From a checkpoint of a small image classifier: held-out accuracy 92%.
Rows from block 6 of a small image classifier, named by matrix and row number. Rows with one number belong to one neuron. Each number is 500 + 40 x the weight over its row's rms, rounded and kept within 0 to 999. All counts start at 0. Numbers have three digits each. After the name is the row's rms in percent of the matrix's.
After each neuron's rows are labels from the 100 images, of 14848, where the neuron reaches its largest size: "responds to" is what is common among them; "colour at peak" is the nearest of a few named colours to the mean colour under the peak. Only what is clearly more common there than usual is listed. The data: retinal OCT scans (Kermany 2017).
# gate: MLP gate (model.blocks.6.mlp.gate.weight, 256x128), inputs 64-127
# fc1: MLP up (model.blocks.6.mlp.fc1.weight, 256x128), inputs 64-127
# fc2: MLP down (model.blocks.6.mlp.fc2.weight, 128x256, transposed), outputs 64-127

gate.48 101:569513475487512433505510553568480495510500452559492588518490426402547558600487530472457532522487496517442560493465441532454494561498506529544471451574465536504514530493526488510509489545564526
fc1.48 101:464456507520510528532418511515549507502529556544581489464530486523498489492507537526458523549488501524495526457473598419441497514521489506408571540455504464463505508467540458478515447521558440
fc2.48 098:594487478537504493572416517488547474471559515526498515474474426537560492580496480540459524523494560520473461425489466534590510552438533568502449518473492517479566519486484455506432531442438537
responds to: finding: choroidal neovascularization
colour at peak: grey

gate.123 108:607515502507480493531504492580512497570486527507471514556511544513477463492449399486508458464551581491500529485473495526494471558515580492529478490442465416572430480522532512510563520490500566
fc1.123 105:484491532519532512533530509537469488538463487392433502483499562530472489391541509506503467478440505564514436569553407520455476546442499478518511482573490502553506527456487488578531590525473487
fc2.123 118:443491485463495554493538439508480529512546420451455486572480508482506470480511486477515558440537461559455502536480548529447432479500527474574535482526485487524418502488507531465529512532507487
responds to: finding: normal
colour at peak: grey

gate.125 093:429466490501456523465505595498501456527512581463481432470549574440537410532443544572476495515530535473461460514488499487506520568524515452516438518520447552491537481493490445484497461426548487
fc1.125 083:532540462509484482517581549539487490591547518538489482532513487563539457531451478547462518391439481455557448475502496525532498508576508494474534456474464529524470551560394496517524495444522426
fc2.125 059:445448487493489510532447522541578474443496501446498524483532427544541460608549457469529491524569561472507473467558493524524516546519529536482438474490584496532536499496511464527434524453539509
responds to: finding: choroidal neovascularization
colour at peak: grey

gate.59 107:521531483531460500481544516501441446497544529560524549518509421442549475570441421485457535476499549540459610473519494527470561524464464521449523516537524454499493583527518473491470483484639499
fc1.59 105:533510472521482526545487497503497491561546479558589555470483468453541494489489538473445491545514468488474524540415529463520483514509501450485519419506461578495546454530479504479469417541524444
fc2.59 105:565471474531505535534485477514536490487578459449490511538466457508580459579522475483541602459581521519451472487510473549501517520461537547520469509438551512507510490503499452474419538480474503
responds to: finding: choroidal neovascularization
colour at peak: grey

gate.127 111:514495458527504510469483483504586478471536580492517469403479520373522469532420491538553539524516503505413482509393486466525537456477463481557503556478510534483547502505455488456565477464548499
fc1.127 111:401486541443477515458466468498539554497493470458456528473535526490512535453525553474465520537452426441482534496519520439434546503471520490531488451585535545473510511488442485506482449563459487
fc2.127 135:446503484452507511437575499562424563536525471544534487540452562458449530416480524519528490493455476473471544544467537421465518428523514438540571511535485461476429517490515486438557461574542505
responds to: finding: choroidal neovascularization
colour at peak: grey

gate.237 109:528423447490462554458544476480537474531543505500450529551507423554540451534484494492463591439497534555504541450501470477507508534507524563496508475539512496488528478511473485483496553497557506
fc1.237 102:531574540555504445490540443505465513531520514483497505519487457478529544497487409484521503507459501530522493569563477609399555544494458530447451472465548560566470574495509468598489423467485532
fc2.237 109:527462489547482447502484510534470514548542494524557518546446593422535576447482599538514541466452479483493526523517485454474579439500455467464552454472520514516493533538516489458495460567465463
responds to: finding: choroidal neovascularization
colour at peak: grey

gate.89 100:450514454475451564487514481486496479479495497586467515574453472514533522486629519439521577521487544451525519445510560436496533532569549565488503518521519445451527500502566506604477452496509527
fc1.89 099:531477473503449518547545474516565533579489424471448476507500534522474526443544484498481448436463394441528467504514500502395536496470502492574568526624496558532537505468491486487476513496515566
fc2.89 100:574532525550469472574417558453558455473462567472530524430516456516582492562479526535479496544511517504527434458509447482553541573494509558475476486494546515530538506510457485540431523459448496
responds to: finding: normal
colour at peak: grey

gate.36 091:469468461462502527474498454583437500438534479502476440546545545489514497552591476476562438473456510426543509487525542502577445521492545536498441509512502509490577512513557473542545517476466502
fc1.36 096:449443539543548548493466528483447535431491470491509504447439541474538496517442500534495520562559539516476573418485501526531486538577528549483519493402531535417490498489472561524510527580556449
fc2.36 091:430499501410561450460553487522441553551505454486506447528493503515490554406540456531526519525458417455462543524494536451492528492484473483474546525576462409472432468482468476508556476549544576
responds to: finding: normal
colour at peak: grey

gate.100 097:512533418491526485517573528498536515531454483533446505469464515527493534468489438433525461435537474480577482475490479458499474475509542555542517479454532528465563465527507501520567498460407489
fc1.100 096:520472523475536465544516464528529504489566542561447488541500409544505466534460510493500579524532539428504565473376603388511503522537500476488539448468502554531561419524476465537510476547485520
fc2.100 091:483606605537433481494457570514443474440493559511511463444590457536484517509529482513488473540469493473545511465559477515535483512464490500410506478486505492448497446515519503543560492516483485
responds to: finding: diabetic macular edema
colour at peak: grey

gate.95 096:499476469475508496513511510488549479477460521482479522473492404542560464489509536483479574502493546553509563468503529450448530510558491435433504479505502429533563466566504515525563492484493477
fc1.95 094:529464421454581455485470468466517489547514573442365552533462487532498485467564570494469566489545470515553530483427521467451433489494597533492554535518506522481505478483497513539493544515482459
fc2.95 090:523544600481459590538451513453513462417475566544516485411562449510492433540435496485498470570479543485544481487515416577542499569477491513472487501517437504499536533499461505530517516473517439
responds to: finding: choroidal neovascularization
colour at peak: grey

gate.159 091:492464452498483446493539483545487523467525532544513501498432573547461454509516469461486495445519541400553436458445432513411490475567546542591573552504520567553527503520509527489547512495464466
fc1.159 096:556473524428511520551545520482550523512465457478485510481509430532536543510501501503443458513448482519503426489472519482472489560423440508524543495453483531435536455544443504512487489402530476
fc2.159 089:449540505531499395540540567491504457524402483538483522476527526540533587489556525533494448521432499492511484504481511435480549479504477489495500486565532579510502477468523456493494532483473485
responds to: finding: normal
colour at peak: grey

gate.251 096:490505475519443513525461488484540529425560547534515469519493506487490475459478529389522504504513462500496511468514409450523495502540496483437482490515501469526484445525534554455522473490411506
fc1.251 098:561432449554535562472535516503596510511489468515570547522512466490546477528520473511479544466481517542527550492548531556500535437476493543585585461481543473535515514564492515470478458538575417
fc2.251 096:536480469467484588451459486515527527471516504461552552531436510474512438513449449464494484455581514527488469561504484494463466500559490528531486496517509497566501507529460515497458527519554483
responds to: finding: diabetic macular edema
colour at peak: grey

gate.129 104:486531460468456477533576510578463450562486482603499451511538469452575549516453442455492515499480550470439512541514438467546553527516473477489468529504482511543526536527553520500500511445494468
fc1.129 103:509498477493431466538500516583480459508568507459535552515537542490430439556482481574547473457413481507520474510494573611537441471485506414471488508477489495522565479588522494481477456506488417
fc2.129 115:566431508569490496520464527450548445458499557533485503454546444491506485571511509501465460537510557488559467421548482535578468578456473547492442487424492518493597507517508483538480519425445494
responds to: finding: normal
colour at peak: grey

gate.185 098:525447533460531473461453567519502585520436435480481482504497540505589500459436505513479536403416483502479458499496489479468482431527464472503532515526484504497506464500500403537520529501470563
fc1.185 090:428550480506503489577512550478449494438485530511485554418438485502442519553469479481518512539517506545539536441454546522472517532548550523521485512527567540542496519523461427507489523536528526
fc2.185 077:532526512576432486497490503493481426500461537494563532443539499454552521494463526498451527463519493563585391491556467493481550497492421480461492439469551528546537501552509565528477556471500443
responds to: finding: normal
colour at peak: grey

gate.224 094:500496495471456501559495502483522555464558505573502566551542434490537488497511442419503499542470521493474530491465516462611456521487508453491469500498520520569531486463505460513506487446508471
fc1.224 096:474469548478534585536566504454551424473441498518513475478529506467545464516554493530453565495497543470525535523496437432471495514600459511511482486452543469462522500497542526444482533465489509
fc2.224 085:519556510447500513495509393482473520512530473553588471567475449518514509520474422438523531498490510426462549548481458508493521557494490471523472513500439463511472476475546456496537507485537507
responds to: finding: diabetic macular edema
colour at peak: grey

gate.180 116:531529518477497497592531504507543478487472493511400562530438505437544462485460483550582483501546487436551539500518507484513501468415497443536471495469471530526454559492512483492557560478472541
fc1.180 119:575499450537496504435452453487480527500470525536479478511488542539468494517501450479464517444539478457488486426466538535598559486507503553576524443503500486465545565482534479448490430448435511
fc2.180 132:481511582500433557461505536498456510435472578504545482451570539481432459440486525480523471512487451496554506506570499499497463472531464486466549482495530471474502517560466535519571464546544461
responds to: finding: choroidal neovascularization
colour at peak: grey

gate.221 111:512464452466454511531480532502565483471463533429478498556423480496429512515504483455492519564554502516542520472504458551491457584508521501526539429563479533487481456445496521501501533494527520
fc1.221 106:427508515519435588484445496466555517514535466529521493411449461537582497466549515391471534540508495502515516482420549456516449457508490494422470482525551466543473471481491508493475460534436470
fc2.221 139:527527568509521475509456526470552486441490567501493468438538471544506435529500458481542501576502478432511527476520419518552471548490496538422495566494490462488542541473465448573510444481524519
responds to: finding: drusen
colour at peak: grey

gate.183 096:468537490459525498450473527413468510574458527539435508503494500541500505473559527488572563504484516464546527496517495470460528449495502495537514476492496585508540519487549516532465602550455533
fc1.183 096:509445456459503499488482463450531539513467407542533483439437520493472495527456490439491438524495507521513485547489548538537497517504512530477526522502470530439535441419520505440521503465542423
fc2.183 088:449445504424497558436489509541462555531543537540555471509431552428482507432454538492489486534478476448470524512493505477535539471523491462521567497508569457474465577517444525487550432600530478
responds to: finding: choroidal neovascularization
colour at peak: grey

gate.219 106:467454453564493455413558518501591435550504520501548514488539428471549467549488570486470451477497501522479541521530473550513497513510468465504515450482481461501576457584504513500468495440485510
fc1.219 103:498575504557432507479513496521470504464495468478448520548529475482466512488498533533455595560464534479484599466483492502498510507464506563441402455532510495448496488519489504540468553469440528
fc2.219 115:502446438540488484511520525529461491553533481555507540511452561429502563477489589562458470492453547506506498480480548454507546450481480460541502441478514544489522504512544510452500501520447496
responds to: finding: choroidal neovascularization
colour at peak: grey

gate.70 114:473533537565512500565595488510518544484543495546564491494527464450549431540462486476422536557604536544531500572427464419456490525557489480475496431510436524442507493472502481429509445466490437
fc1.70 112:482465529528467485510511529529533515468520446483495498462527527582479493502488479475478451514464484457585460490464467537516452566531535526507503522502528561482461417493505462488513481454437542
fc2.70 122:469557521514463428508503522498459481499393529584533521471550542489469523464457525493502435527405503452528500534472517424478533483549449432501536477574539536512472470496530477497558489512517432
responds to: finding: choroidal neovascularization; finding: diabetic macular edema
colour at peak: grey

gate.151 091:518542468486501483582545473559568432492501576425529439524512442466505530515503461500502645536496463471523510520532457489539509559552446507475451462499474489529516509488504479497560545493467564
fc1.151 090:520504545490522569522439486470547554480518478527490533563514480427489567490525471448526522557536499503452539483504499488475426501462529464498566565476485467508541577460511544491596457470544494
fc2.151 073:496533516436490548509477474463534510436459483475502538498514480454479428524443457448494499486537493508502480550442466539485455561563480528533532540603440467580434489479427517495523551487544458
responds to: finding: choroidal neovascularization
colour at peak: grey

gate.168 114:589470520529513466538515447452552455516476498565545472579501495468525456507511434454546475469502531538552540484501439471530502509504526490591460447520495469552516468601482470522481531479491481
fc1.168 113:526418461463531491449468485537490545468563503484570470509455471547501581512517484508534443516474487492469500504465506561497509484521465474540551544507563556473558431499539496466493421489561499
fc2.168 134:523508528437510542479473500499535534463475573521566483479493493489513449501426471444550486559497474408513527543497421502530526543539483510476519539522482468530523561506463453541513457515568462
responds to: finding: choroidal neovascularization
colour at peak: grey

gate.42 097:497497492560486434492507554424482513597464484510486471480583455465530521506538576504454487454541449495497442491466532570451538492452578559497587451482399497512501579526513541559485572458476481
fc1.42 102:505493481483505444462476460518506542487535530513429467568488525553464547525556493557482475508492514460467445553524449403517479458501496485513456435435433469458581446511468531528557515514474433
fc2.42 099:530469399486561461488416512521549495509487516503492558481410508490481517506463444540490450549468492476461458510442543403509527520562524527482499543603528481527530533477460474511452526491515545
responds to: finding: normal
colour at peak: grey

gate.87 112:511492453499512512509458570481535591578502552530550533550463510523434507395537466451521496470395529474532566435475479489519507451526513554523503442556451515549445479501459520494555514533465504
fc1.87 114:476529481575465501450561503509520508529466484489481574491485508540481479472556515518500513456456584478482500483512489572438506462570454559469529496476509385530476511548504509510472536528466427
fc2.87 129:555532499469466599529420427464484489462545486524531512541486460474527498536453465486479555473512549569458466498455457542499423537466498521575514482536440490539460474507453516480518574484473469
responds to: finding: choroidal neovascularization
colour at peak: grey

gate.93 101:477506445547443524508473532491555523509467478462596490440503482473496390547424520445484542547543573486519506481432518481523550474519429461476504500496470448476500498489445423482548492481480456
fc1.93 098:577580476483468479493527523507461498461528513535485581518525524442462482558435462491515506459535525519470493455521479533536561523444528437400555540502553577427494555483517469477480594469575451
fc2.93 095:536446445541481474549468504471546427511474471487474570505499493523543533559534507513459480476557537566521438486520532525476528507515465529464428462541476558541542459524500530513409589452454504
responds to: finding: choroidal neovascularization
colour at peak: grey

gate.79 099:517428430482525604469513484519545452512532528521441510480467507568511444424536511433478519548495500508528462505534487538547487558502487577492449451497550522519493511504471572488474465423529535
fc1.79 101:549577514538487493492530425529453518520508459558423531449503515533508488503546441508514474459489459429516449517534496506413493492448523423532502486546467470445489497478554538533559434504532542
fc2.79 104:524517537573418530559463510468465455453506507507536515510540511461539520514510579518474552449487512555524449464545475506512500497440480485506518404452476531502506486574531566467475526536440411
responds to: finding: normal
colour at peak: grey

gate.197 109:558480395535490503430522505477461465462480484481530527498506461472473510520458534546521533479505561509497571514497587523566526485561524479538524537464488462495477465566543492485523592467451480
fc1.197 106:509476502495572524515496435531497470483440524552448505430471536530562455440500540491481570467521493542474488509333486430518520496494556541512491514481537525472467503498535476479461488525462535
fc2.197 134:518517537479573458516482540467545504472510525491431449434538450576498494503565444521493495585492476466488529428522476495567472544440535563448496560492466449432548517449455452570522473467499584
responds to: finding: choroidal neovascularization
colour at peak: grey

gate.73 096:483577539570499515526503529477510520518464480464521515520558479552467444538512505477474533470505524464449472472482476568505539479456450488508474487538453437502493464524476478542408418518498452
fc1.73 094:511550531541545461530507447468537460511415569503453536505475452508431514535515513555474495576494533495440465525423463526456538413450464540492455566484471431459520467540476497472490518494427523
fc2.73 088:406462497478489524434618470548492526517507421437492509525517515529419482488523514475532452445557460502521526527540568531441481437546551470525481494469552511474471485483580490466510473525556525
responds to: finding: normal
colour at peak: grey

gate.200 103:464483545576485492525568466494531468509526425545504559538511487530581539478476540483524539493457509487466492556520498463536456478470440480549463464446480510477428468498511573530485511529475504
fc1.200 098:509453488498494473504551502534481509529481473517479479494553581555452476490523510504442515482459464505506442586410504506521468518561456521504531491466463514462501485478518418561514453484506525
fc2.200 098:463501548468522468469493549499495534486480584536544415456526510516463509456521488519513473584443458398515532477549481489552506512470491508428526522522520454429512532474441476549575415508526529
responds to: finding: drusen
colour at peak: grey

gate.232 111:531462386452523483561506502479478525546493518521514531602488559532469492518509419456545454487496552518528534448478530440598452534522563480518528483442472507507576456485510468487515500482464486
fc1.232 106:490439511483460561536479551470404435509452512448500545490528589488502449488454501519487505502504501580504463479645469531515443516533503495452511549472501466491497563407564515462449501503511491
fc2.232 118:429446470421493541442564401510476532562518445514555478572486503472477491460474455448512479470513468478501518556511560504463484515532488449556485470506427463527458460517536512474518506498585507
responds to: finding: diabetic macular edema
colour at peak: grey

gate.153 103:467480511479459591500459558506484473422478591519541486503504567477424401519458485547546508551532550523462523544507455490591508547479528560569494475504480529528464452500475518495488526429538572
fc1.153 102:515554511539445573517472469482463458550513472497561447426501470579541482534522444500490478447428474477535478531465490436502547436469459473532526461460505430525443529498438492466526602457492506
fc2.153 103:545518501541491547484422513522489469477510546539547509440490430541464536543466468530452467520503542538515472451504463564547500513469546517434412499440474498457587470513478539515487530414480545
responds to: finding: normal
colour at peak: grey

gate.172 096:537555503506544555528503454549405490578476455487448463467509517536505529492547423478491482469461544542484542457492485530531460518504517487549457477484497551431502475450570489560524506479497533
fc1.172 102:498511519464464450491557504485416490547501511533424487477534544533442543497497486508548442485422524475468410515400476547471414512437551543486513604486525519471450453442527502545545534439423555
fc2.172 100:468526497496509519432552485512505522511487469358427516537499485528477430505545477475535501436608466543530509540540528509440482475542531506505487532476553489491460483504489541508473519489535518
responds to: finding: normal
colour at peak: grey

gate.178 102:589520482472536445481527516529492537460590495449455506532513468493509530566511497510504429470488516522525484454549484487497426537491556468521508519549468545499607432480485459480583473557546541
fc1.178 099:482546473467466505456472490543433491451518483470506518510443470445439527501476510553569543561550464538518525579550477600502437572503560517506490451450583603444455526475475471584482477547464522
fc2.178 096:470490467465483514503482415535482515547499459545574507581427541436554510485454539458511516476490488487462510570441486510475542501541474417539545448533489492556467501510580504468526484563501414
responds to: finding: normal
colour at peak: grey

gate.31 097:452457490469476518449561515556480553456552560510471544567537452506501442524561464514547462498450532437497549503545478523574488485524501471497496598489508485490541466557547511516450528477430480
fc1.31 096:452458543497517585492456540428495459437475512539487530462495541499501436497499434522461536517518544496519562428530514521542492542598537477479486516434544501427487431505486516507491583514471536
fc2.31 088:482535511436566533425530456496446542529587458462460462540457459513423482454513441520493561494507472528439541489452520517483471481490558480539536563494440424446435471465450493446572503518517588
responds to: finding: normal
colour at peak: grey

gate.244 105:541519500517520424413496528565451627567550477495461512533511540527449484498528432463582438468497560485448510466428495560494492463462571528534531487517456507562475444500446539538541493555543447
fc1.244 102:456464479538515518561527483429577541479547529520536501513522448492543530576484474463476468502547548452459456490518491449609467530507448461534504440450462446442547487564467506422465493530497467
fc2.244 105:535514513524482511493450591498525483499452589508527529430497557479521478520444579532498469538507549459545480486517442460513556484527459531463505522516538550520576552533500494513449475523482461
responds to: finding: normal
colour at peak: grey

gate.143 109:520423525533528439461427523458557507537468539549493535536532548523481528486499454448433522504492461496515452492451485498508517497494475541556467480551448522516466511503427512513535527470481550
fc1.143 099:495472509542490466482497455528484504497467495523506477439518502553394505494490504507550522498445495576472481607495497519467525470458412510469539508524473477605578520621500463512502543489470483
fc2.143 098:489468504444510593439557428535445537471575443510492476569487438486407486489484429447511511467505496533487559528467524552487457500508554467548474518449420451467467489507511490449577495484561523
responds to: finding: normal
colour at peak: grey

gate.235 112:474410428503460553544544438478604457500507463495495546510513530459493496585462471470477561526585530522452477489479442455533512543507480511505576471483486531472552455449458467432556483489449532
fc1.235 105:431518509530519455518541484552446533549498537514461512467516536517497519477500568501537465528470538488435461567436526488502469496474543573560497477508546552531499464503503484524514464490454464
fc2.235 118:498568525515505455505485519516426513516493544579538482488498545460485577450444562532493504507392522468499536506463466428513554466504463437510559492492483493486478516507534460462566469542479476
responds to: finding: diabetic macular edema
colour at peak: grey

gate.150 102:466507519476466505583511570464504544583542499514420458540498553443499537488518385504498517517464503427487520500502475551452525610439560519479515440472462539500497491446567451517533499481420504
fc1.150 101:482527605543528476454523468543506456438436428449487544503560464512476501534534460566567567527455520447517528521493596525501478482491481479508464548420437461566492519504531542515509536581475510
fc2.150 102:533565585437470591456511490455508500437495539472492457485561454510494437491514445439504537519537461521537517500514411561500440548506484525512519550498432436502496493506437487535548511499553484
responds to: finding: diabetic macular edema
colour at peak: grey

gate.75 089:473514554486539444519474496544530489412414521473453492424524589463489511474404469517505502553480534486527510572532496570479488535489533418539461474498485466430522471485543516437479542465471484
fc1.75 091:521488482436583456499490441484540429540567477446414479563512529543456537498475464500553468491444490523544512512495500503544466496460440455443483515404490547548495505532506469445522599438389434
fc2.75 077:511531547515530493552513534447503502494525461420371443525543451523507470524590462524487540501558488568486502446519521568531413522426498544508513504484501486441508482438477474496503535472428538
responds to: finding: choroidal neovascularization
colour at peak: grey

gate.191 102:468443478516547499498485523466482527420514498525488477450502490532477499485444543467509551562546467547514538550482494450562463504538471494485430509449542490479454431494476492499466505508415529
fc1.191 102:494423461493435576553550507484489525508460516553501499530477540515521526606489415522474517481506563484516486510560472558506477517478493476543511489606526452470543467521481532477546490426543475
fc2.191 102:541473417472503541465472467518530544490538478469554539561416513472527475511448479462561559473523498490435501563428462461474528499566539496574516547519515495555471535495484457470489507517549485
responds to: finding: diabetic macular edema
colour at peak: grey

gate.176 096:456524489512411475500481499481491472504539478531511475537464478516389491500458530540475559507548531529544552444527424509584528508565420520473491536500588525447490470535501488519405552485546512
fc1.176 100:483507500474442536503503530585460424442501487505454467528528465465525525502561475451534538474517473529532523492465518375496469474555486424482470585526528526499454543474511508469556560612577504
fc2.176 096:501579588517466468500468537481482482473477568458505456468553522465511455467514523477549566505495441481537470500563445489488514521489441499469567502509530464507465496539490534536508492554485471
responds to: finding: choroidal neovascularization
colour at peak: grey

gate.120 090:559506497476524479453532499460496515482483547420442527578505463434526527531490487537512485541453493501525489533523405567463459520483485597478484485470488538513531439461475505525507538431472563
fc1.120 085:464512450554533513436581528566510527538542476515481503542501430532470521525521577506471468451504468535472603531476419500516488510444499540531463445525449523502472461591500507467472495522542479
fc2.120 066:457450458451527529434535447514519536492459456572492538558475602472495526416434513502518432475482467451485510575436586446431563439561531488522534528545475507509521535515483490516523474550521505
responds to: finding: choroidal neovascularization
colour at peak: grey

gate.3 113:475451484481463550569507494484567487536528519455449470446521410435513524466549486523527554518525489416511403522493494514529529497545531516453493475440492533521514538441507541464506484488508486
fc1.3 108:540477510529489511435474446493468518509570449515535505459522529598513441443508488487419529421492478507512483492540414503491565466453474527507545479483542530570421465511507535570462476521478520
fc2.3 122:500492531562444568457511533502459483481512517508514548492543521490454520504492578535492473440520530541594497494559520515471475430508490476470488447430485550472518522556546506465500498501500458
responds to: finding: choroidal neovascularization
colour at peak: grey

gate.35 103:558516507526536495507470417505496463541509501511481454491546427463494531521530500505455523485487507464478425530513517541532568506522490518501549549518484479561590463480483568479511527491513559
fc1.35 102:477471490437492483538513547421509540503469466527478553506457482517495506551441534476540471436546478548534525484510496509509549515534418539473550544522511499492477542514488385537535547531520451
fc2.35 114:485492510460549501473486478515526568492551512501502432509478522541477505472537514522574522550452467413428591479493473485520499476476582484505532564480466449434489576445509473519541398523517543
responds to: finding: drusen
colour at peak: grey

gate.17 099:516491430480540528504481508512524496505492479478483477548430506419473470552488487451477520482539479505544462511492498430467457508502617566480503372535543533420544461487462495458529499442470496
fc1.17 100:492505535490485568416525492503488516460485463565475549431526445530542495448488550528463493555567509575442565398447556478505466463472526477441494559569472459509505558497523507503477527505550471
fc2.17 103:534543506422555541531441475453510526491510511558547473465486451474504494516432443508463491571472527479472507482455440508569453600476484530514493540550403440505491507462459476538552520460523522
responds to: finding: diabetic macular edema; finding: drusen
colour at peak: grey

gate.226 109:576521552544540528517472444472575445492520463549500580482527484487596504437501448484504541483513515575529470530519465452550507565484517502475476444463527525562437477463509560521469484500465491
fc1.226 106:518548529500447479508502554499511486512503495532549519557539451505501508498466467479443476484503499540503506501513506540471480578475421474501500516461484506486444493487526482552496474448523520
fc2.226 119:497526525410523536493472457511525532493490533498515435510510461523549443506484444445542526566492479412465552517497454521554535570484494514491524537530451434508498518490477463536518458521543467
responds to: finding: choroidal neovascularization
colour at peak: grey

gate.30 112:477440445547471446516511505520572459509476505494487459477475466424568540573492511501540543475502579520567513478472496476497534502529556495525468447506441510558533541499459487491528492406435543
fc1.30 111:509470508460524538498491438497545497480522555455480456488494508429439506517533569555561476544549458438439451515517540539505483519615498484485535563472488440496572532411465541463521526472566494
fc2.30 143:509506488444535466524462458458572487495467497448473486497499450508534447529528413442489491547533464493482491492498475523527465576499491547498491523552482460541518461487461514560484536475501511
responds to: finding: choroidal neovascularization
colour at peak: grey

gate.155 097:532558442551460508511504513491540467536513424506563520490469474455557493531560466546460542488454541506520528574520462536570479506481466436538565463457526449504618543524474441534445507473485499
fc1.155 100:543564557539503543562474448443560483517599552555498549518529465475520458463481510483435510526494519449490599522521471454465452509495472424502511479451524521550507490511395533480498474445447464
fc2.155 089:515460477495454623495505453547486503480580497476574525539479470471533444558441483427493527458559533496512481531528508562513519543521528492512447471436466483565505521556542516455434530504524453
responds to: finding: choroidal neovascularization
colour at peak: grey