{"arch": "convnext", "image_size": 32, "crop_scale_min": 0.5, "translate": 0.06, "num_classes": 4, "norm": "layernorm", "mlp_ratio": 2, "patch_size": [2, 2], "init": "torch_default", "learning_rate": 0.0013, "eps": 1e-08, "batch_size": 256, "lr_schedule": "cosine", "final_lr_fraction": 0.01, "warmup_steps": 2130}
Rows from block 9 of a small image classifier, named by matrix and row number. Rows with one number belong to one neuron. Each number is 500 + 40 x the weight over its row's rms, rounded and kept within 0 to 999. All counts start at 0. Numbers have three digits each. After the name is the row's rms in percent of the matrix's.
After each neuron's rows are labels from the 100 images, of 14848, where the neuron reaches its largest size: "top examples" is what is common among them. Only what is clearly more common there than usual is listed. The data: retinal OCT scans (Kermany 2017).
# gate: MLP gate (model.blocks.9.mlp.gate.weight, 512x256), inputs 172-255
# fc1: MLP up (model.blocks.9.mlp.fc1.weight, 512x256), inputs 172-255
# fc2: MLP down (model.blocks.9.mlp.fc2.weight, 256x512, transposed), outputs 172-255

gate.337 088:450594548511564470463490477508472500494509547543450493505517491573500517470517466550657593511525484524552543438476515453477525525498499536493510527464483525404491531460500539533502473481494487512480585494548510511483501542540437514525516579492448501545
fc1.337 081:531520490483538568492466515446516481434459501520490536489495512498478495510456426519511465413438483557480499480518499527597581471575447536486478516477481479584520425508490456493543503569486481540533517479422418531508479476498538467535464392519463529483
fc2.337 080:473562378520518495485449509508483553504497610540515472526514517502483509478492505488515511588557524513520508475482531505533488526505523571520561548479502515541497523530529573487472541509488493494552465439511494487500524388475492515540562380454525459481
top examples: finding: diabetic macular edema

gate.274 107:458515488538506444561538460549414546482548473516489525452496461468474464492468509559502556509464541504478464506512496455475558503520554545482566507459525471438475523488571579497500475474489488415483415477475459583489438508521510458498513514493500436478
fc1.274 109:489494464480494511446482495571480566485481524480522510509562478450502472509569498500526489527477500504538442479465522510411495504538527616417478438461584510440560444490536496551472521490468563484460485465443454562455463502533465438435477423541457441458
fc2.274 105:489536554413482516467444510459505503489568445430459521470432519522460499532485453515487513525489492476552444500527493502406467482436500545550418498545509529548477475544477553434496499539504527498505559554493524498495528519546504485495457500564545472439
top examples: finding: diabetic macular edema; finding: drusen

gate.451 104:482513502484597470459453420513496473490537569509498429529466509513473573481493439556520566506526467473586502463418502514474517421482589472430440523530539549503442502553506533555499501529557523445489533528480566483504543505537471506482540501537518494507
fc1.451 104:513443472489523551450554483518465468507540488447462439497519511525436439427538526463437498550530514477501520486466448539470440503438545472532514522542515480507535471518447493551502472540581538473474502500522471539487563494507468527562476496572539543476
fc2.451 104:460499487452505472503495553530548527495548513560498533495546455505475546447522579444418500542504533484446539513496517469529466501474562453427488435424509501478502514485540473456547450508441490538493392525508452590504512556468522602444441507416543470495
top examples: finding: diabetic macular edema

gate.455 107:554526481409566527531517428453540564440483456446462466532568461510455509461521466564527479516454507461483434464489453545495503458542538430570445535538501539522477466574500555546501492555569526517478533490493519491459432514388550457577493464507455470521
fc1.455 105:484488477472484453524473528495514541452575483502497503489470416497540499479496482557553509559460457489537452505527510476438499472531510593576495489515508522533482437462548497424501567435545479477498482517530543428505454495434506554466550480558523503513
fc2.455 106:537497538509500507551526525434527448566508519494479541511515433530511538537514472534540513481413477501538492544487452459393557486515531551501484459572506587553512484558509440545538526534505496444459545444523555431423530473490480478538538492526525545495
top examples: finding: choroidal neovascularization

gate.147 097:480541433486465586490432526548560527481516463523526531505472488491485509438450569470498456502545527561477535452524482477505505564483496513478446442452508504560491533567506506496455464528453517405518469428504543425464451593462543499492570420484523500522
fc1.147 101:456507447483516465559481558610497492457481476573503501535526542508463474522505486465461613503503471519509502484524483459472506536510572534480447461562486423463586482461447517466463447491443435558492501521426478538499475504513485532444596522535479519556
fc2.147 100:570446505501419482548488475482444479480521568482566545485582517537475479523507457536566488446473507482489509515529545512473443463483492459479487549506528550507519491517435519486477508514505510491535483477537575486488554559446485565491499511546491507436
top examples: finding: choroidal neovascularization

gate.183 110:520484529453614447511480425447553495447503495459528497531468509527516522526426440532470474517540502508489529531535507475414491488526559533472529489412505489451454462477440506500460530473521572471514554488451556525478527510398563564552574540452478448495
fc1.183 108:502507463466514489450525402460538567547559494524479522509443511498542497445502461544473500511480559529517471490522550467483496517590537574509463520488551574497429538563490595454550487477513469620516489415574496519447483513528540544475499474622514524499
fc2.183 111:555552464540531499483507573545508536485458517508577460407445472467553501551489495542611522509487459470469517532548498514480477507431524564528553573553536554536457479475524492477549492492522509511563451533509500442457506478503495512489523470469524536467
top examples: finding: diabetic macular edema

gate.460 096:520533529521577520443500490446474540490484545483507546499493569540498516452503468508484510463496410448498448517511531465533541460519527485439454504536462514495474529597425485496484507539511459551489475505485504469487515421487463444525557572548475605528
fc1.460 087:475550456485474456559498455538455529456536537495439470515521509497557533499499491497463495468443592504466483469559454508500511501471513502456557526489459442522494462535507528501455495600495539518511503532470565477533488582520498532524504490501473461482
fc2.460 086:497540454522457505536455453509441539489523522519566444498445503442451476469487475492381521545542482530440513475473517573477489486498498421543492519549565462503481537494498516539508518479534536487553376471457508496634526453498452495496530461539496511479
top examples: finding: normal

gate.319 096:519477523472572468506444405481526526484553530478496544485506549529584505530452540477518557498551438467459488440509477500453454485541497488529487499490501517469421481531482497553460421500518457439485493484570506458502513491480512491528504534491517523557
fc1.319 092:460519446561468549527537521525512512502493503461534439522465399429446532498491532500490552471500500437479509543529440527500539504488480548486499530545529605468479549507500559549466606383502538414456551440536523469489445409532488460507434443516489472469
fc2.319 090:548500514494538464451580497568475525458444465478514508499449443460473488523495544524439511330427446477446455520527484405482510504513543470506561450419530529433461510566513536502486521542468526560467527555568525530444506525502510479547448499488451493478
top examples: finding: diabetic macular edema

gate.117 100:507581514506523492496501502505516497514520487489434489578525572522480543535491500551552550434531483510475526501487522429520525476527482461528430476489494541454529494479421541512473478442452472509470515451482497453501483440495474566485479561556499543499
fc1.117 101:505467488509456435565556486461560517527499489522532484446503510468487473463444559437476519565430518458465547518498560442521507550478493511458463537490572522585456515500486445473449522481435513535514473535516496451524505504556543552521514539545501416563
fc2.117 099:490543530482447486455443520480541478475531533510461487529552438498472533533598504478549569510507507483533517588510446525472502562511512509506517441460446575568501517392570477529512435447454513441569524470477521488468475478499561447488491458452506436523
top examples: finding: normal